{"model": "contrastive audio-text model", "dataset": "short read English sentences (LibriTTS-R)", "train_examples": 26041, "noise_aug": 0.002, "time_shift_ms": 100, "n_mels": 40, "hop_length": 160, "input": "log_mel", "spec_augment": false, "win_length": 400, "tokenizer": "word", "vocab_size": 5132, "loss": "softmax", "embed_dim": 128, "encoder_arch": "transformer", "encoder_norm": "layernorm", "encoder_norm_position": "pre", "encoder_activation": "gelu", "encoder_mlp_ratio": 4, "encoder_head_dim": 64, "encoder_fused_qkv": true, "encoder_bias": "none", "encoder_qk_norm": false, "encoder_parallel_block": false, "encoder_inner_norm": false, "encoder_moe": "top_k", "encoder_num_experts": 8, "encoder_moe_every": 2, "encoder_expert_mlp_ratio": 0.5, "encoder_experts_per_token": 2, "encoder_shared_expert": true, "encoder_subsampling": 4, "encoder_layers": 6, "encoder_width": 320, "encoder_positions": "relative_bias", "encoder_pooling": "mean", "text_encoder_causal": false, "text_encoder_width": 256, "text_encoder_layers": 8, "text_encoder_norm": "layernorm", "text_encoder_norm_position": "pre", "text_encoder_activation": "quick_gelu", "text_encoder_mlp_ratio": 6, "text_encoder_head_dim": 64, "text_encoder_fused_qkv": true, "text_encoder_bias": "all", "text_encoder_qk_norm": false, "text_encoder_parallel_block": false, "text_encoder_inner_norm": false, "text_encoder_moe": "soft", "text_encoder_num_experts": 16, "text_encoder_moe_every": 2, "text_encoder_expert_mlp_ratio": 0.5, "text_encoder_slots_per_expert": 2, "text_encoder_shared_expert": false, "text_encoder_positions": "rope", "residual_init": "none", "optimizer": "adamw", "lr": 0.0016, "beta1": 0.9, "beta2": 0.999, "eps": 1e-08, "steps": 7300, "batch_size": 512, "epochs": 143.5, "lr_schedule": "linear", "final_lr_fraction": 0.05, "warmup_steps": 140, "weight_decay": 0.2}
Rows from expert 5 of block 5 of the text encoder, named by matrix and row number. Rows with one number belong to one neuron. Each number is 128 + 24 x the weight over its row's rms, rounded and kept within 0 to 255. All counts start at 0. After the name is the row's rms in percent of the matrix's.
# up: expert up (text_encoder.blocks.5.mlp.up, 16x128x256), inputs 172-255
# down: expert down (text_encoder.blocks.5.mlp.down, 16x256x128, transposed), outputs 172-255
up.63 074 [148 161 139 161 136 117 125 141 129 112 170 136 148  99  90 111 129 138 157 156 129 116 141 136 187 118  94 126 150 121 120 111  78 130 121 139 124 123  99 142 119 158 132 164 122 156 123 142 113 113 131 136 125 107 164 137  68 114 129 139  98 112 123  84 141 121 122 149 132 116 108 139 143 133  87 119 132 135 120 102  90 124 161 142]
down.63 071 [126 154  73 122 121 135 100 171 118  83 109 111 106 114 124 154  81 110 129 104 114 127 162  91 124 136 122 145 132 193 159 117 122 138 101 129 136 163 121 148 135 145  97  93 134 143 134 162  92 152 100 119 143 144 136 138 151 133  92  70 168 170 100 159 146 120 131 132 136 150 124 114 139 143 120 133 115 136 124 106 128 159 126 132]
up.64 128 [107 146 133 132 143 133 106 136 121 142 125  99  94 106 128  85  69  89 126 109 111 102 141 136 156 140 122 144 120 116 206 174 146 171 126 130 140 131 111 111 112 141 138 125 145 103  67 139 115 111 122 130  93 140 176 108 133 129 115 143 132 136 117 157 111 101 112 120  92 100 126 130 132 147 123 107 118 142 120  86 102  96 147  98]
down.64 132 [129 135 104 137 134 125 134 126 126 160 139 117 152 112 131 168 147  98 152 106  85 161 164 119 133 124 123 123 131 167 118 127  79  94 117 110  94 116 121 160 128 116 126 152 113 184  87 160 130 127 125 150 111 109 113  80 126 114 132 108 168 143 107  99 136 111 112 122 141 132 109  92 135 113 122 190 165 140 134 118 118 132  89 118]
up.65 127 [115 128 173  96 105 110 131 138 131 149 155 111 131 153 122 120 120 139 124 144 163 115 147 129 162 125 149  39 123 127 117 141 139 117  93 136 167 127 126 105  92 138 156 131 102 134 109 147 116 135 103 125  83 121 136 130 118 104 121 104  83 118 126 127 109 132 103 137 132 162 121 119 154 178  97 112 165 118  74 115 148  86  97 137]
down.65 121 [140 151  92 110 153 134  94 157 105 101 115  88  73 115 136 111 154 140 102  79 116 101 145 116 121 137 125 157 130 162 168 132 158 174  92 134 172 135 105 106 149 135 110 102 104 103 121 142  72 149 118  97 160 162 167 140 136 143 125 152 101 172 123 154 177 118 131 134 129 150 126 128 125 151 105 117 117 101  90  95 107 101 160 124]
up.66 083 [121 111 127 111 142 145  76 148  91 121  96 127 125  89  94  63  89  94 159 180 128 130 102 107 111 119 121 123 115 106 128 156 189 178 138 144 146 131 115 115 164 144  99  94 117 130 113 140 114  97 150 145 101 145 152 158  98 159 140  99  91 136  80 140 113 130 146 165 122 132 139 145 118 130 110  78 111 136 106 143 129 175 137 102]
down.66 077 [134 163  78 153  87 133 156 123 109 125 121 135  73 136 123 134 110 122 166 146 116 119 114 139 144 120 108 103 120 118 132 107  78 138 136 139 111 151 119 147 124 155 139  96 103 139 124 131 139 131 152 125 164 162 140 137 153 118 121 122 115 156 143 162 192 135 172 137 129 115 127 150 137 129 146 134  95 118 154 130 126 128 105 110]
up.67 103 [ 96 129 112  83 118 138  99 167 140 138 129 191 127 139 144 122  78 124 157 181 110  79 106 159 131 141 138 138 117 170 142 140 166 142 104 124 137 170 114 104 154  93 150 137  90 157 101 115 109 141 142  91 134 170 155 119  80 112 134 114 113 122  88 120 131  68 159 162 128 128 113 133 138 148 136 114 111 141 125 115 106 168 116 125]
down.67 099 [143 127 118  81  96 109 128 124 167 159 121 111 134 149 145 166  94 104 101 140 158 154 127 122 138 104 119  96 139 132 158 127 142 171 133 167 147 155 136 135 137 136 135 108  79 145 147 120 101 156 119  99 123 163 168 148 129 113 133 137 127 161 162 135 156 123 123 132 134 128 109 139 128 135 135 141  37 123 129 135 125 132 121 129]
up.68 148 [119 150 160 133 131 110  97 133 129 123 117 118 169  96 106  85 140  98 142 183 147 135 146  64 113 116 112  89 112 129  96 131 139 116 115 123 143 106  96 121 125 102 118 135 124 117 127 166 113 117 121 136  88 122 123 143  96 143 112 122 111 120 113 100 136 150  98 165 128 154 147 124 141 158  84 112 151 135  89  97 135 132 101 120]
down.68 139 [132 151 179  98 147 106 179 120 116 144 184 122 130 145 150 132 117 175 136  86 135 117 153 180 135  83 113 138 142 111 140 115 117 113 105 151  94 130 113 152 141  95 142 133 146 145 103 122 153 120 150 142 112 108 119 149  85 174 100 127 115  99 135 112 144 109 142 114 128  86 113 136 133 103 120 154 111 109 136 149 123 102 128 115]
up.69 087 [138 159 163  79 170 164 133 145 107 120 132 131 114 120 132 165 161 156 101 125 109  85 124 137 126 138 128 128 180 111 153 136 175 140  94 132 143 137 112 108 152  87 154 119 161 125 129 140 118 120  95 138 148  71 154 119 100 139 107 106 106  85  81  89 123 146 141 131 147 154  68 141 158 135 120  93  99 127 141 179 126 120 126 155]
down.69 084 [157  87  92 126 121 133 161 125 151 156 116 141 148 134 124 156 122  66 141 159 126 163 145 133 136 101 108 125 140  80 137  88 110 128 121 124 134 123  78 189 153 159 135 132 113 169 136 150 135 135 105 136 124 105 124  87 134 120 145 117 157 136 117 110 139 134 172 129 123 154 110 120  96 120 122 123 150 133 136  89 121 181  67 187]
up.70 109 [142 146 154 102 115 133 119 138 120 143 160 120  96 147 146 112 119  89 109 114 132 111 158 112 146 107 132  82  97 134 201 178 135 163  91  99 155 130  79 136 137 150 106 108 119 169 132 124  85 140 124  96 110 194 208 129 126 123 128 150 133 144  90 131 149  67  81 156 119 115  90 147 141 166 110 185 103 161  59  89 121 130 100 132]
down.70 105 [124 137 102  98 105 114 135 133 114 104 126 118 104  91 151 125 136 154 113 101 110 147 150 176 146 149 129 204 166 123 144 110 133 134 104 134 152 135 127  80 141 108 168 144 160 107 122 150 149 123 111 122 129 105 155 130 121 142 110 114 135 130 137 129 134 148 126 108 106 133 102 122 133 122 120  90 125  90 134 131  96  89 155 152]
up.71 081 [148 146 156 112 149 176 102 138 128 121 118 182 113  99 141 134 141 190 128 121 114  91 156 169 150 122 113 126 160 119 158 132 124 128  94 135 111 134 128 138 160 143 151 133 146 106 129 111 119 118 123 165 154 117 148 109  90 136 129 134 115 122 105  89 179  96 111 124 127 135  89 166 181 131 135 182  92 134 134 169  83 115 135 165]
down.71 083 [134  99  83 112 119 127 155 126 149 121  88 119 138 151 101 121 119  53 146 153 116 114 120 146 131 103 131  92 175 128 114 122 176 145 144 112 136 162 137 133 126 143 170 103  83 113 123 125 190 111 119 148 129 137  83 122 135 139 145 121  96 144 145 107 114 129 149 154 152 119  99 128 126 129 169 122 126 131 123 194 109 146  86 102]
up.72 082 [112 110 113 119 152 159 127 125 127 126  73 154 102  85 114  90 134 118 152 149 120 107 110 141 102 111 107 141 122 113  95 139 136 157 140 140 104  86 106 114 175 147 115 109 122  96 137 133 127  98 145 158 125 144 142 131 112 159 163 137 121 149 119 161 170 133 154 128 109 139 121 153 145 136 148  95 122 143 132 169 112 195 145  92]
down.72 095 [156 140 109 146 153 128 109 105  91  94 102  96 105 116 134 143 108 182 151 136 145 135 111 179 136 161 104 136 129 139 145  89 128 119 150 159 103 139 118 133 132 153 127  93 188 135 133 128 127 109 139 115 166 101 128 132 144 131 110  88 104 127 110 128 151  86 180 119 129  74 130 100 121 122 128 161  95  96 165 170 103 145 129 134]
up.73 062 [107 109 128  60 140  85 111 206 109 181 118 135 117 127 119 135 112  91 129 134 107 112 140 144 133 108 136 117 132 102 190 138 170 177  85 123 141 113 123 111 120 152 131 123 159 164  91 121 110 135 118 136 120 115 126 101 100 123 116 109 125 144  89 108 137 106 151 123 146 149  90 154 139 133 147  49 146 124 128  99 106 124 127 152]
down.73 069 [131 134  68 124 142 116 144 126 127 183 125 145 148 114 103 150 133  91 133 123 119 153 134 101 126 111 122 132 151 148  90 100  96 141 149 126 145 123 104 144 146 167 137 138 132 151 106 160 115 135 173  94 124 112 141 108 108 121 170 113 180 156 146 115 143  92 157 133 111 191  77 121 112 128  91 120 122 103 154  92 115 137 114 161]
up.74 109 [111 132 129 109 128 122 105 130 127 151 136 136 138 133  86  99 107  95  94 137 131 116 126 168 135 135  83 134 169 141 119 122 132 126 135 117 156 117  99 102 131 140 168 129 106 162 103 158 126 119 147 104  60 126 146 129 106 127 132 124 132 129 141 121 113 120 139 128 139 117  80  94 111 125  95  81 138 113 141 140 132 141 132 100]
down.74 109 [106 147 185 112 114 110 133 128 131 114 141 120 127 111 127 101 112 129 137 103 156 181 148 108 124 141 118 101 145 160 154 131 136 152 153 126 154 102 136 122 124 133 146 143 168 115  84 173 105 127  94 106 137 126 138 125 165 149 109 126 111 114 148 104  77  83 124 100 155 165 103  99 138 128 107 167 113  70 121 105  98 101 137 124]
up.75 153 [163 131 127 130 171 159 139 120 100 104 124 139 169 135  67 103 142 129 136 114 125 123 111 133 140 145 101 142 154 127 125 168 132 117 141 110 156  97  98  96 146  82  79 143 140 130 145 138 119 141 122 131 119 152 113 152 135 160 100 128 130 137 115 136 111 160 140 132 179 119 117 105 150 113 127 145 146 153 127 164 143 126 142 109]
down.75 163 [130 125 118 122 117 127 128 125 134 141 151 121  58 109 150 102 133 146 153 127 119 130  87 112 124 146 131 136 143 126 135 109 159 162 139 118 106 152 173 119 129 152 117 101 127  82 124 106 104 126 136 105 176 147 171 121 145  86 149 139  91 136 170 158 122 144 109 113  78 130 172 132  89 164 130 114  94 138 120  93 119 124 190 152]
up.76 080 [159 130 133 137 153 100 128 114 152 136 124 151 164 119  63 104 108 104 135 149 129 149 131 157 154 123  88 146 166 125 143 113 102 131 147 124 113 104 106 137 141 128 125 146 112 143 103 139 116  86 139 136 109 136 120 112  96 136 152  84 106 115 163 131 114 120 143 110 130 112  97  76 147 106 100 140 158 119 134 169 101 172 106  80]
down.76 086 [117 163 172 104 126 102 107 172 135 125 119 128 117 136 169 123 115 148 123 139 129 140 165 100 154 131 137  77 121 128 150 118 131 164 101 136 131 127 142 133 126 144 167 133 115 119 100 143 101 139 105 102 170 101 138 155 105 122 115  89  98 104  72 131 148  80 127 173 126 145  94 116 113 150 162 164 126  87 105 114 112 104 159 123]
up.77 096 [137 100 120 100 152 141 103 159 133 151 124 144  99 103 122 151 124 138 114 149 127 114 121 153 106 123 101 140 165 131 135 118 126 158 120 122 135 117 143 114 149 122 121 134 132 199 129 115 142 105 134 114 139 131 159 134 133 135 134 147 123 132 115 128  95 132 145 109 121 127  66 140 145 107 120  77 115  95 157 162 101 147 143 131]
down.77 104 [126 146 162 106 136  85 122 153 135 114 113 102 119 127 139 149 116 155 106 145 181 147 187 129 136 141  91 100 132 120 163  94 102 143  83 116 162 107 108 130 141 150 149 134 149 109 125 152 100 135  91 124 145  86 146 123 107 124 118 152  90 119 111  78 129  86 154  90 138 166 133 117 110 162 119 161 138 108 121 100  80 140  98 172]
up.78 106 [138  94 157 131 129 116 129 134 134 134 147 144 113 126  77 127 124  96 119 128 126 128 135 150 166 168 111 118 174 125 123 142 152 119 120 115 134 159 129 100 125  83 169 135 114 177  75 179 107 137 121 110  80 114 129 110 107 109 112 120 112 106 140 113  89 124 128 108 160 174  95  91 162 133  92 100 120 103 140 170 118 114 143 116]
down.78 095 [129 131 118 136 135 149 151 128 118 105 138 153 137 128 134 129 104 159 107 129 173 150 157 164 112 121 103 129 117 123 154 121 147 134 105 162 121 156 126 135 115 118 155 149 183  91 144 150 118 123 102 113 138 105 163 156 117 170 108 126 154 120 101 125  77 102 145 151 128 109 103 131 120 114 125 148 120  85 121 117 105  78 108 113]
up.79 073 [173 117 157  94  87 155 145 131 119 131 179 145 118 113 119 155 184 150  90 110 129 123 155 104 165 114 109 139 128  99 128  97 123  92  91 120 134 150 110 129 114 132 158 141 105 178 161 142 125 180 132 123 149 116 131 106 115 100 115 117 132 128 146 119 166 115  95 100 171 160  78 133 124 132 116 115 139 123 125 133 126 131 132 191]
down.79 075 [134 141  97 105 120 123 131  97 140 174 117 120 160 132 116 124 147  86 103 152 111 147 160 105 133 103 151  56 108 121 111 137  82 128 121 129 111 112 120 169 110 142 155 127 100 155 135 144 138 143 130 142 110  84 109 142 136 133 102 131 170  89 110 119 126 154 126 137 110 124 143 107 119 133 109 116 159 172 140 117 123 151  77 129]
up.80 123 [135  92 146 132 103 127 122 115 124 129 175 145 138 154 139  81 163 149 143  93 155 128 124 100 133 106 151  89 124  96 123 135 156 123 121 126 154 133 126  90 105 128 162 141  94 140 144 139 125 153 112 132 121 174 134 150 120 127 131 139 123 111 136 111 121 101  91 163 154 138 156 120 156 137 131 174 109 134  46 104 148 105 106 137]
down.80 130 [155 134 133 124  83 163 161 118 134 111 131 118  94 107 164 130 143 118  70 143 146 133 158 177 115 101 139 161 147 114 155 146 108 153  80 132 173 137 100 108 136 148 161 145 186 121 143 148 122 154 100 112 143 120 141 131 131 118 113 150 151 130 120 117 122 125  96 109 128 149  98 127 161 132 108 136 140 103 104 140 130 138 117 146]
up.81 114 [130 112 124  85 109 164 111 150 133 125 159 172 137 141 110 147 111 141  85 178 130  99 148 134 139 153 107 114 129 125 137 142 133 130 108 125 118 147 122 127 108 105 122 147 128 170 159 152 127 167 100  85 135 138 157 144 120 112 107 161 125 107 126 115 122 134 122 134 109 141  97 144 154 144 113  55 138 138 116 126 141 142 109 144]
down.81 135 [128 145 130  94 136  82 104 111 131 159  78  99 167 175 114 139 161 101  93 153 126 150 158 126 133 132 147  70 146 136 112 138 119 131 125 158 131 124 101 166 127 175 151 127  65 189 118 151 140 121 115 173  91 105 126 122 119 102 160 120 121 143 125 115 154 124 130 141 143 156  92 129 142 133 164 165 149 124 119 126 144 113  52 115]
up.82 066 [116 110 154 167 126 106 114 141 116 130  92 156 130 128 135  76 183 150 143 133 152  91 153 149  88  92 144 143 102 113 143 113 113 103 108 133 140 117 140  75 146 144 100 127 146  82 153 156 120 138 139 152 141  99 154 152 118 110 133 148 121 123 122 112 118 124 140 132 112 129 145 129 144 152  96 118 124 130 112 133 113 145 135 162]
down.82 061 [123 122 134 158  88 150 150 115  85 144 154 177 138 147 121 118 106 171 162 161 124  90 111 112 145  97 145 147 142 145 104 143 133 121 135 100 142 137 116  85 154 156 132 126 127  79 125 154 108 155 113  91 132 156 123 149  78 123 162 148 105 129 112  74 131 135 134 122 172 150 145 140 183 139 156 123 131 133 118 180 129 174 110 139]
up.83 101 [108 139 169 105 121  98 137 145 144 115 153 138 164 117 109 126 146 117 163 148 106 145 134  89 144 138 122  71 152 100 133 153 132 118 140 101 132 116 120 142 115  69 160 157 122 130  93 165 123 133 112 130 100 113 131 141 105 147 109  73  99 122 124  90 112 112 123 141 175 160 116  83 141 134 129 154 144 109 129 165 127 114  80 138]
down.83 091 [114 143  96 128 130 141 136 142 147 134 104 151 129 138 121 160  91  95 116 115 118 145 192 136  99 162 115 154 152 136 149 112 142 135 119 126 148 136 108 128 129 119 121 133 135 133 125 150 134 149  94 159 124  99 111 152 140 133 114 164 138 119 117 132  78 130 169  93 157 160 102 117 132  96 119 142 150  96 138 162 127 123 131  93]
up.84 107 [128 147 121 149 170 149 153 138 120 112 118 121 153  95 125 134 107 181 165 131 125 122 147 137 160 123 126 147 134 100 149 143  99 118 139 125 120 113 151 117 148  88 125 169 138  89 131 126 131 117 126 151 165 130  99 130 122 153 114  80 148 127 124 137 155 115 136 158 134 101 173 133 120 117 139 172 118 176 129 133 116 132 120 102]
down.84 106 [173  66 111 158 127 134 122 104 116 123 142 136  84 133 121  87 189 127 119  63 112 129  77 126 125 130 139 135 123 131 115 160 155 150 164 125 141 160 130  73 117 108 123  81 116 160 133 106 122 126 166 142 109 159 139 108 160 153 127 144 106 131 198 172 148 165  96 130 123 117 119 100 144 114 123 100 103 139 131 176 134 107 135  84]
up.85 080 [137 118 104 115 146 144 135 128  93 114  53 139 113  81  94  93 128 113 131 161 130 112 129  99  87 116 129 132 136 122 115 151 141 151 143 127 145  94 110 114 227 183 128  97 120 110 131 115 115  77 134 148 119 151 129 124  95 150 169 128 116 158 117 156 161 135 137 134  88 126 142 129 139 125 149 130 131 145 119 138 121 163 152 107]
down.85 084 [113 135  72 151 133 147 126 129 104 118 112 147  90 107 115 138  93 156 146 142 128 136 114 157 150 116 113 163 147  84 126 107  95 129 158 110  96 159 162 145 143 153 133 136 162  96 110 111 128  93 136 122 172 114 115 120 149 133 106  97  98 128 103 131 145 110 185 137 136  84 151 139 132 109 151 160 126 111 174 153  64 144 120 151]
up.86 069 [128  80 126 117 175 140  97 148 145 146  91 154 117 127 123 112 141 118 149 152 130 112 124 131 104 114 131 134 131 120 117 122 153 150 139 127 138 117 125 120 168 109 125 133 152 181 117 113 132  98 113 150 100 138 116 120 121 143 169  99 122 151 126 135 125 118 135 138 136 140  85 139 132 111 129  80 122 132 151 208 127 155 110  90]
down.86 084 [132 151  81 128 117  99 155 167 105 134  95 118  81  86 107 137 114 155 136 142 124 176 158 102 154 124  81 108 114 141 198 127  93 147  93 132 147 149 121 140 125 141 141 101 140 102 135 132 127  91 136 105 169 122 180 120 132 144 125 117 107 133 110 114 196  99 114 123 116 176  85 117 107 132 121 149 107 110 144 135  73 123  90 130]
up.87 146 [130 174 150 119 134 147 127 139 142 145 141 140 162 167 127 102  82 131 106 146 127  97 165 145 111  89 136  98 110 123 158 159 115 127 109 145 118 103 108 113 143 130 108 142 136 130 149 113 118 151 136 119  96 163 139 174  92 163 103 114 123 117 104 128 147 125 111 185 119  92  89 163 101 126 122 126 112 151 104 129 166 118 112 101]
down.87 146 [148 122 145 121 148  89 126 128 108 124 121  98  90 113 123  75 149 136 144  71 109 135 105 100 136 135 145 105 120 172 116 151 194 170 123 100 150 127 145 115 130 101 126  82 116 160 108 137 107 132 131 131 109 148 132  97 118 144 106 119  94 154 147 135 124 129  99 130 123 152  96 119 167 134 127 106 128 157  97 133 147  49 164  73]
up.88 141 [107 136 115 130  99 123  97 127 138 122 137 134 149 101 115 142  96 115 136 174 128 148 190 108 127 178 118 143 155 139 113  98 107 115 124 136 144 161 129 155 103  98 150 159 113 162 112 208 129 131  55 121 126 113 123 121 139  99 124 101 134 104 144 105 113 113 142  97 164 185 128  97 114 146 105 118 127 100 133 168 121 133 108 144]
down.88 133 [144 103 105 151 107 134 138 117 108 145  50  80 109  88 116 113 101 104 147 159 162 116 121  98 103 148 125 109 110  93 107 123 140 117 125 115 163 143 157 113 138 141 118 117 117  85 139 144 141 118 105 152 121 107 141 103 140 114  92 105 127 150 100 159 147 171 133 169 142 143 190 158 155 145 132 103 138 188 112 119 120 143 122 107]
up.89 082 [141 110 116 145 159 179 154 132  97 166  78 140 141  87 103 110  92 113 152 145 110 123  97 130  99 113  89 117 122  83 102 145 146 146 159 135 120 122  98 141 169 124 115 117 135 165 153 113 147  77 136 154 117 134 128 130 127 165 144 121 125 146 125 140 114 137 144 171 117 118 123 120 152 112 135  70 132 151 141 169 156 171  99 113]
down.89 105 [137 133  96 108 118 149 127 121  91 115  99 104  95  99 140 177 151 181 120 134 162 111 119 159 119 147 108 117 184 118 165 116 134 160 120 134 123 147 137 120 150 168 127  81 114 128 118 138 135 104 141 109 153 102 160 134 104 132 116 120  97 144 140 103 150 124 160 101 103 125 131 124 139 127 134 163  88  88 171 111  90 125 101 160]
up.90 101 [151 147 180 154 130 120 102 112 124 129 152 126 120 109 110 130 170 141 153 100 148 146 171 155 159 111 120 152 157 132 154 121  97 118 145 108 129 116 118 121 119 165 143 160 137 134 110 148 104 113 110 136 134 125 143 113 114 121 131 114 135 130 151  98 106  75 115  90 178 131  90 121 118 130 101 165 146 112 131 122  85 126 135 139]
down.90 118 [ 85 123 107  94 111 117 102 159 168 153  97 130 119 154 149 141  91  88 104 181 113 106 144  93 103 138 138 122 105 175 160 161 147 178 123 149 122 136 130 153 132 163  98  87  61 161 117 120 103 151 126 122 117 128 135 114 126  99 135 152 153 138 117 135 137 111 147 134  98 128 140 141  90 174 154 106 123 149 122 134 165 134  97 132]
up.91 104 [126 138 146 147 105 167  99 132 105 132  98 110 126 112 125 129 118 128 143 124 148 127 146 134 122  94 120 130  69  90 146 160 108 135 137 123 118 141 137 153 122 155 112 150 147  89 148 123 120 137 138 147 149 170 147 126 137 126 109 137 138 126  95 144 189  73  85 154 108  92 183 151 106 143 126 177 119 132 108 134 121 138 127 136]
down.91 112 [107 102 125  79 105 102 158 128 127 141 119 166  97 150 150 124 151 110 123 131 119 105 117 167 123 111 157 134 145 154 129 109 164 148 119 127 142 132 102 134 151 134 140  77  97 157 135 111 149 165 109 146  93 123 134 132 128 145 145 123 108 117 115 110 124 150 152 134 147 125  61 104 144 112 157 126 134 147 116 201 153 144  98 139]
up.92 108 [163 160 183 141 105  97 117 109 126 124 156 115 161 107  75 119 141 150 144 127 173 138 158 160 186 101  89 123 166 125 157 130  78  97 147 126 122 115 117 135 124 149 123 142 132 115 118 164 124 121 118 122 100 107 151 124 115 112 113  97 125 106 144  68 132 127 112 126 173 128 118 133 132 116  82 165 122 106 145 109 111 112 137 157]
down.92 116 [ 69 132 120  99 116 134 110 168 146 149 132 125 108 123 146 118 126  96 108 145 106 125 147 101  99 154 145 133 128 167 150 108 154 181 108 138 141 132 136 151 125 157  78  88  96 172  94 119 108 127 100 120 121 127 153 113 113 112 156 138 178 113 108 127 116 131 136 133 103 156 142 122  78 154 138 133 121 163 130  86 148 101 108 124]
up.93 125 [ 86  95 126 126 115 122 134 140 133 131 120 153  94 142 106  92 138 157 133 149 135 102 129 120 144 139 137 116 126 117 139 173 153 147 123  99 125 153 124 107 102 108 156 130  89  84 118 139 105 126 118 129 108 125 157 134 118 128 128 125 111 102 142 127 114  93 119 149 117 129 129 115 177 203 141 128 133 149  81 181 136 137 116 108]
down.93 120 [146 165  99 109 129 107 128 143 107 106 111 133 112 139 142 119 122  82 123 164 107 139 147 115 121 149 162  93 133 165 130 144 147 182 106 130 148 128 108 155 142 128 124 112 107 125 122 135 134 134 121 112 146 139 120 128 105 128 158 111  86 158 121 134 126 146 123 154 132 148 114 110 149 153 152 139 141 121 108 123 132 134  94 124]
up.94 114 [117 150 138 147 165 118 135 150  91  86 129 133 186 152 104 143 143  87 141 136 112 121 149 113 145 142 158 100 147 135 111 133 125 111 134 111 121  75 105 119 165 105 123 177 117 146 139 124 128 114 115 144 132 123 106 132 132 169 129 126 134 157  68 111 114 108 147 126 178 144 108 153 116 111 153 151 179 140 135 132 128 148 107 114]
down.94 118 [124 141 143 123 106 104 135 104 136 135 128 104 111 134 122 130 109 126 128 190 119 133 137  84  95 134 122  79 108 142 147 140 128 140 132 134 129 146 114 169 118 135 114  89  70 130 132 145 115 152 111 133 112 127 141 132 128 116 142 126 118 124 142 118 139 162 125 135 103 151 153 125 129 158 109 104  97 147 117 111 141 108  91 139]
up.95 060 [131 138 121 112  99 151 105 160 126 109 135 133 124 116  93 102 115 111 110 127 144 105 161 108 130 163 105 128 132 126 151 136 123 142  94 129 158 124 113  85 167 147 148 151  96  89 109 181 102 157 104  90 100 171 170 140 125 131 126 166 103 165  96  95 163  95 118 136 148 145 142 111 149 155  81 154 108 126  97 119 120 149 120 151]
down.95 060 [124 161 132 140 133 114 139 168 125 127 124 145 133  76 101 172  63  95  83 141 129 128 130 116 152 158 104 158  96 137 123  94 100 166 122 121 169 136  95 148 161 146 112 148 154 129 105 139 114 125  84 108 175 159 154 151 145 134 152 132 107 136 116 147 157  85 122 144 125 147 142 152 110 134 148 116 124 123 178 117 109 153 119 169]
up.96 083 [149 184 172 157 124 103 145 102 149 100 129 128 173  89  88 115 116 129 157 136 148 162 192 133 171 139  94 117 133 125 143 149 105  99 130  87 119 128  99 149 115 134  85 127 137 106 112 158 109 109 125 103 121 110 143 121 109 109 118 114 128 109 138  87 115 100  96 129 142 137 112 141 133 137  85 159 141 138 120 115 111 148 143 179]
down.96 075 [ 92 144  75 116 137 141 148 173 129 136  89 115 147 112 165 118 104  90 125 132 100 152 118 122  75 146 130 146 120 174 132 120 167 192 116 117 165 147  98 116 159 134 107  86 108 164 147 147 113 115 112  95 140 135 134 108 110 141 106 149 142 105  78 139 130 154 150 122 109 142 142 136 141 158  99 122 131 151  94 111 123 135 129 152]
up.97 098 [100 125 134  82  94  86 108 156 114 156 176 115 149 150 121 124 134  97 119 113 117 126 153 124 161 123 132  81 151  80 139 125 137 135  94 104 141 129 113 121  97 142 193 131  88 164 103 137 123 164 109 101 106 158 128 136 108 112 142  80 143 121 100 103 157  92  90 118 160 150 136  98 129 163 130 132 136 120  98 108 119 124  92 180]
down.97 092 [153 127 106 102  94 152 149 116 139 151 102 102 106  78 180 127 169  99  88 110 133 114 176  90 132  73 163 126 121 148 129 142 153 116  93  76 186 134 125 131 138 133 140 137 114 162 135 126 134 165 136 147 126  96 131 109 124 114 123 128 135 167 121 161 159 159  72 103 136 151  94 122 165 151 108 110 140 139  99 152 118 129  96 129]
up.98 127 [108 137 162  96 105 142 134 167 120 144 157 152 105 141 153  82 154 136 153 110 128 108 137 132 118  99 134 130 124 121 165 120 177 155 119 113 147 109 101  69 177 133 108 134 111 105 127 118 106 146 128 146 115 168 146 163 103 151 129 122 106 157  59 150 167  90 125 149 141 130 107 146 134 127 123 161  77 113  99 126 107 123 137 141]
down.98 124 [119 103 117  89 117 135 150 170 126 156 105 154 121 133 160 137 129 103 117 129  87 131 115 138  84 148 145 157 140 124 112 116 166 167 123 189 143 147  98  99 155 137 125 101 142 113 130  94 124 122 102 138 145 125 153 145 148 147 176 152 153 151 138 133 141 131 129 116 108 145 105 153 126  87 131  87 105 132 125 140  95 183 128 148]
up.99 090 [103 101 157  73  86 117 117 125 123 156 101 130 116 128 128  93 129 148  94 146 170 101 113 140 125  93 136 155 108 135 144 170 135 152 124 144 155 113 111 109  99 157 161 125 143  98 162 118 135 145 143 121 124 142 155 106 105 100 155 152 133 128 124 127 144  63  94 173 116 109 119 153 129 196 120 129 120 146  77 139 143 175 105 143]
down.99 089 [116 111 121 122 142 107 134 137 131  97  99 141 144 169 149 126 153  78 140 143 108 105  98 123 105 110 160 133 155 127  87 146 148 135 159 121 130 116 128 105 139 116 131 133  90  81 151 150 162 137 139 117 109 126 105 134 129 116 164 116  81 153 142 137 126 116 153 141 151 194 114 103 136 139 175 151 131 100 123 185 138 157 129 105]
up.100 054 [ 97 104 121  87 104 127 116 152 109 143  85 150 101 119 139 121 135  81 105 143 117  87 152 105 111  96 125 119 119 148 102 112 161 170 112 105 136 128 130 107 148 133 123  92 135 109 158 137 113 126  98 136 144  95 137 109 106 117 137 172 126 158  54 132 137 135 107 133 114 139 119 155 153 135 155  83 176 189 138  93  90 136 128 141]
down.100 059 [112 136 160 137 112  89  91 140 154 116 121  91 152 152  79 117 156 125 118 161 146 157 152 187 166 130  97 127 166 189 120 118 134 162  86 135  73 114 126 135 139 140  93 154 134 172 131 105  90 142 151 151  83 118 119 157 144 105 150 132 107 115  92 137  88  89 110 101 141 130 115  97 151 158 113 154 145 117 140  97  98 124 126 151]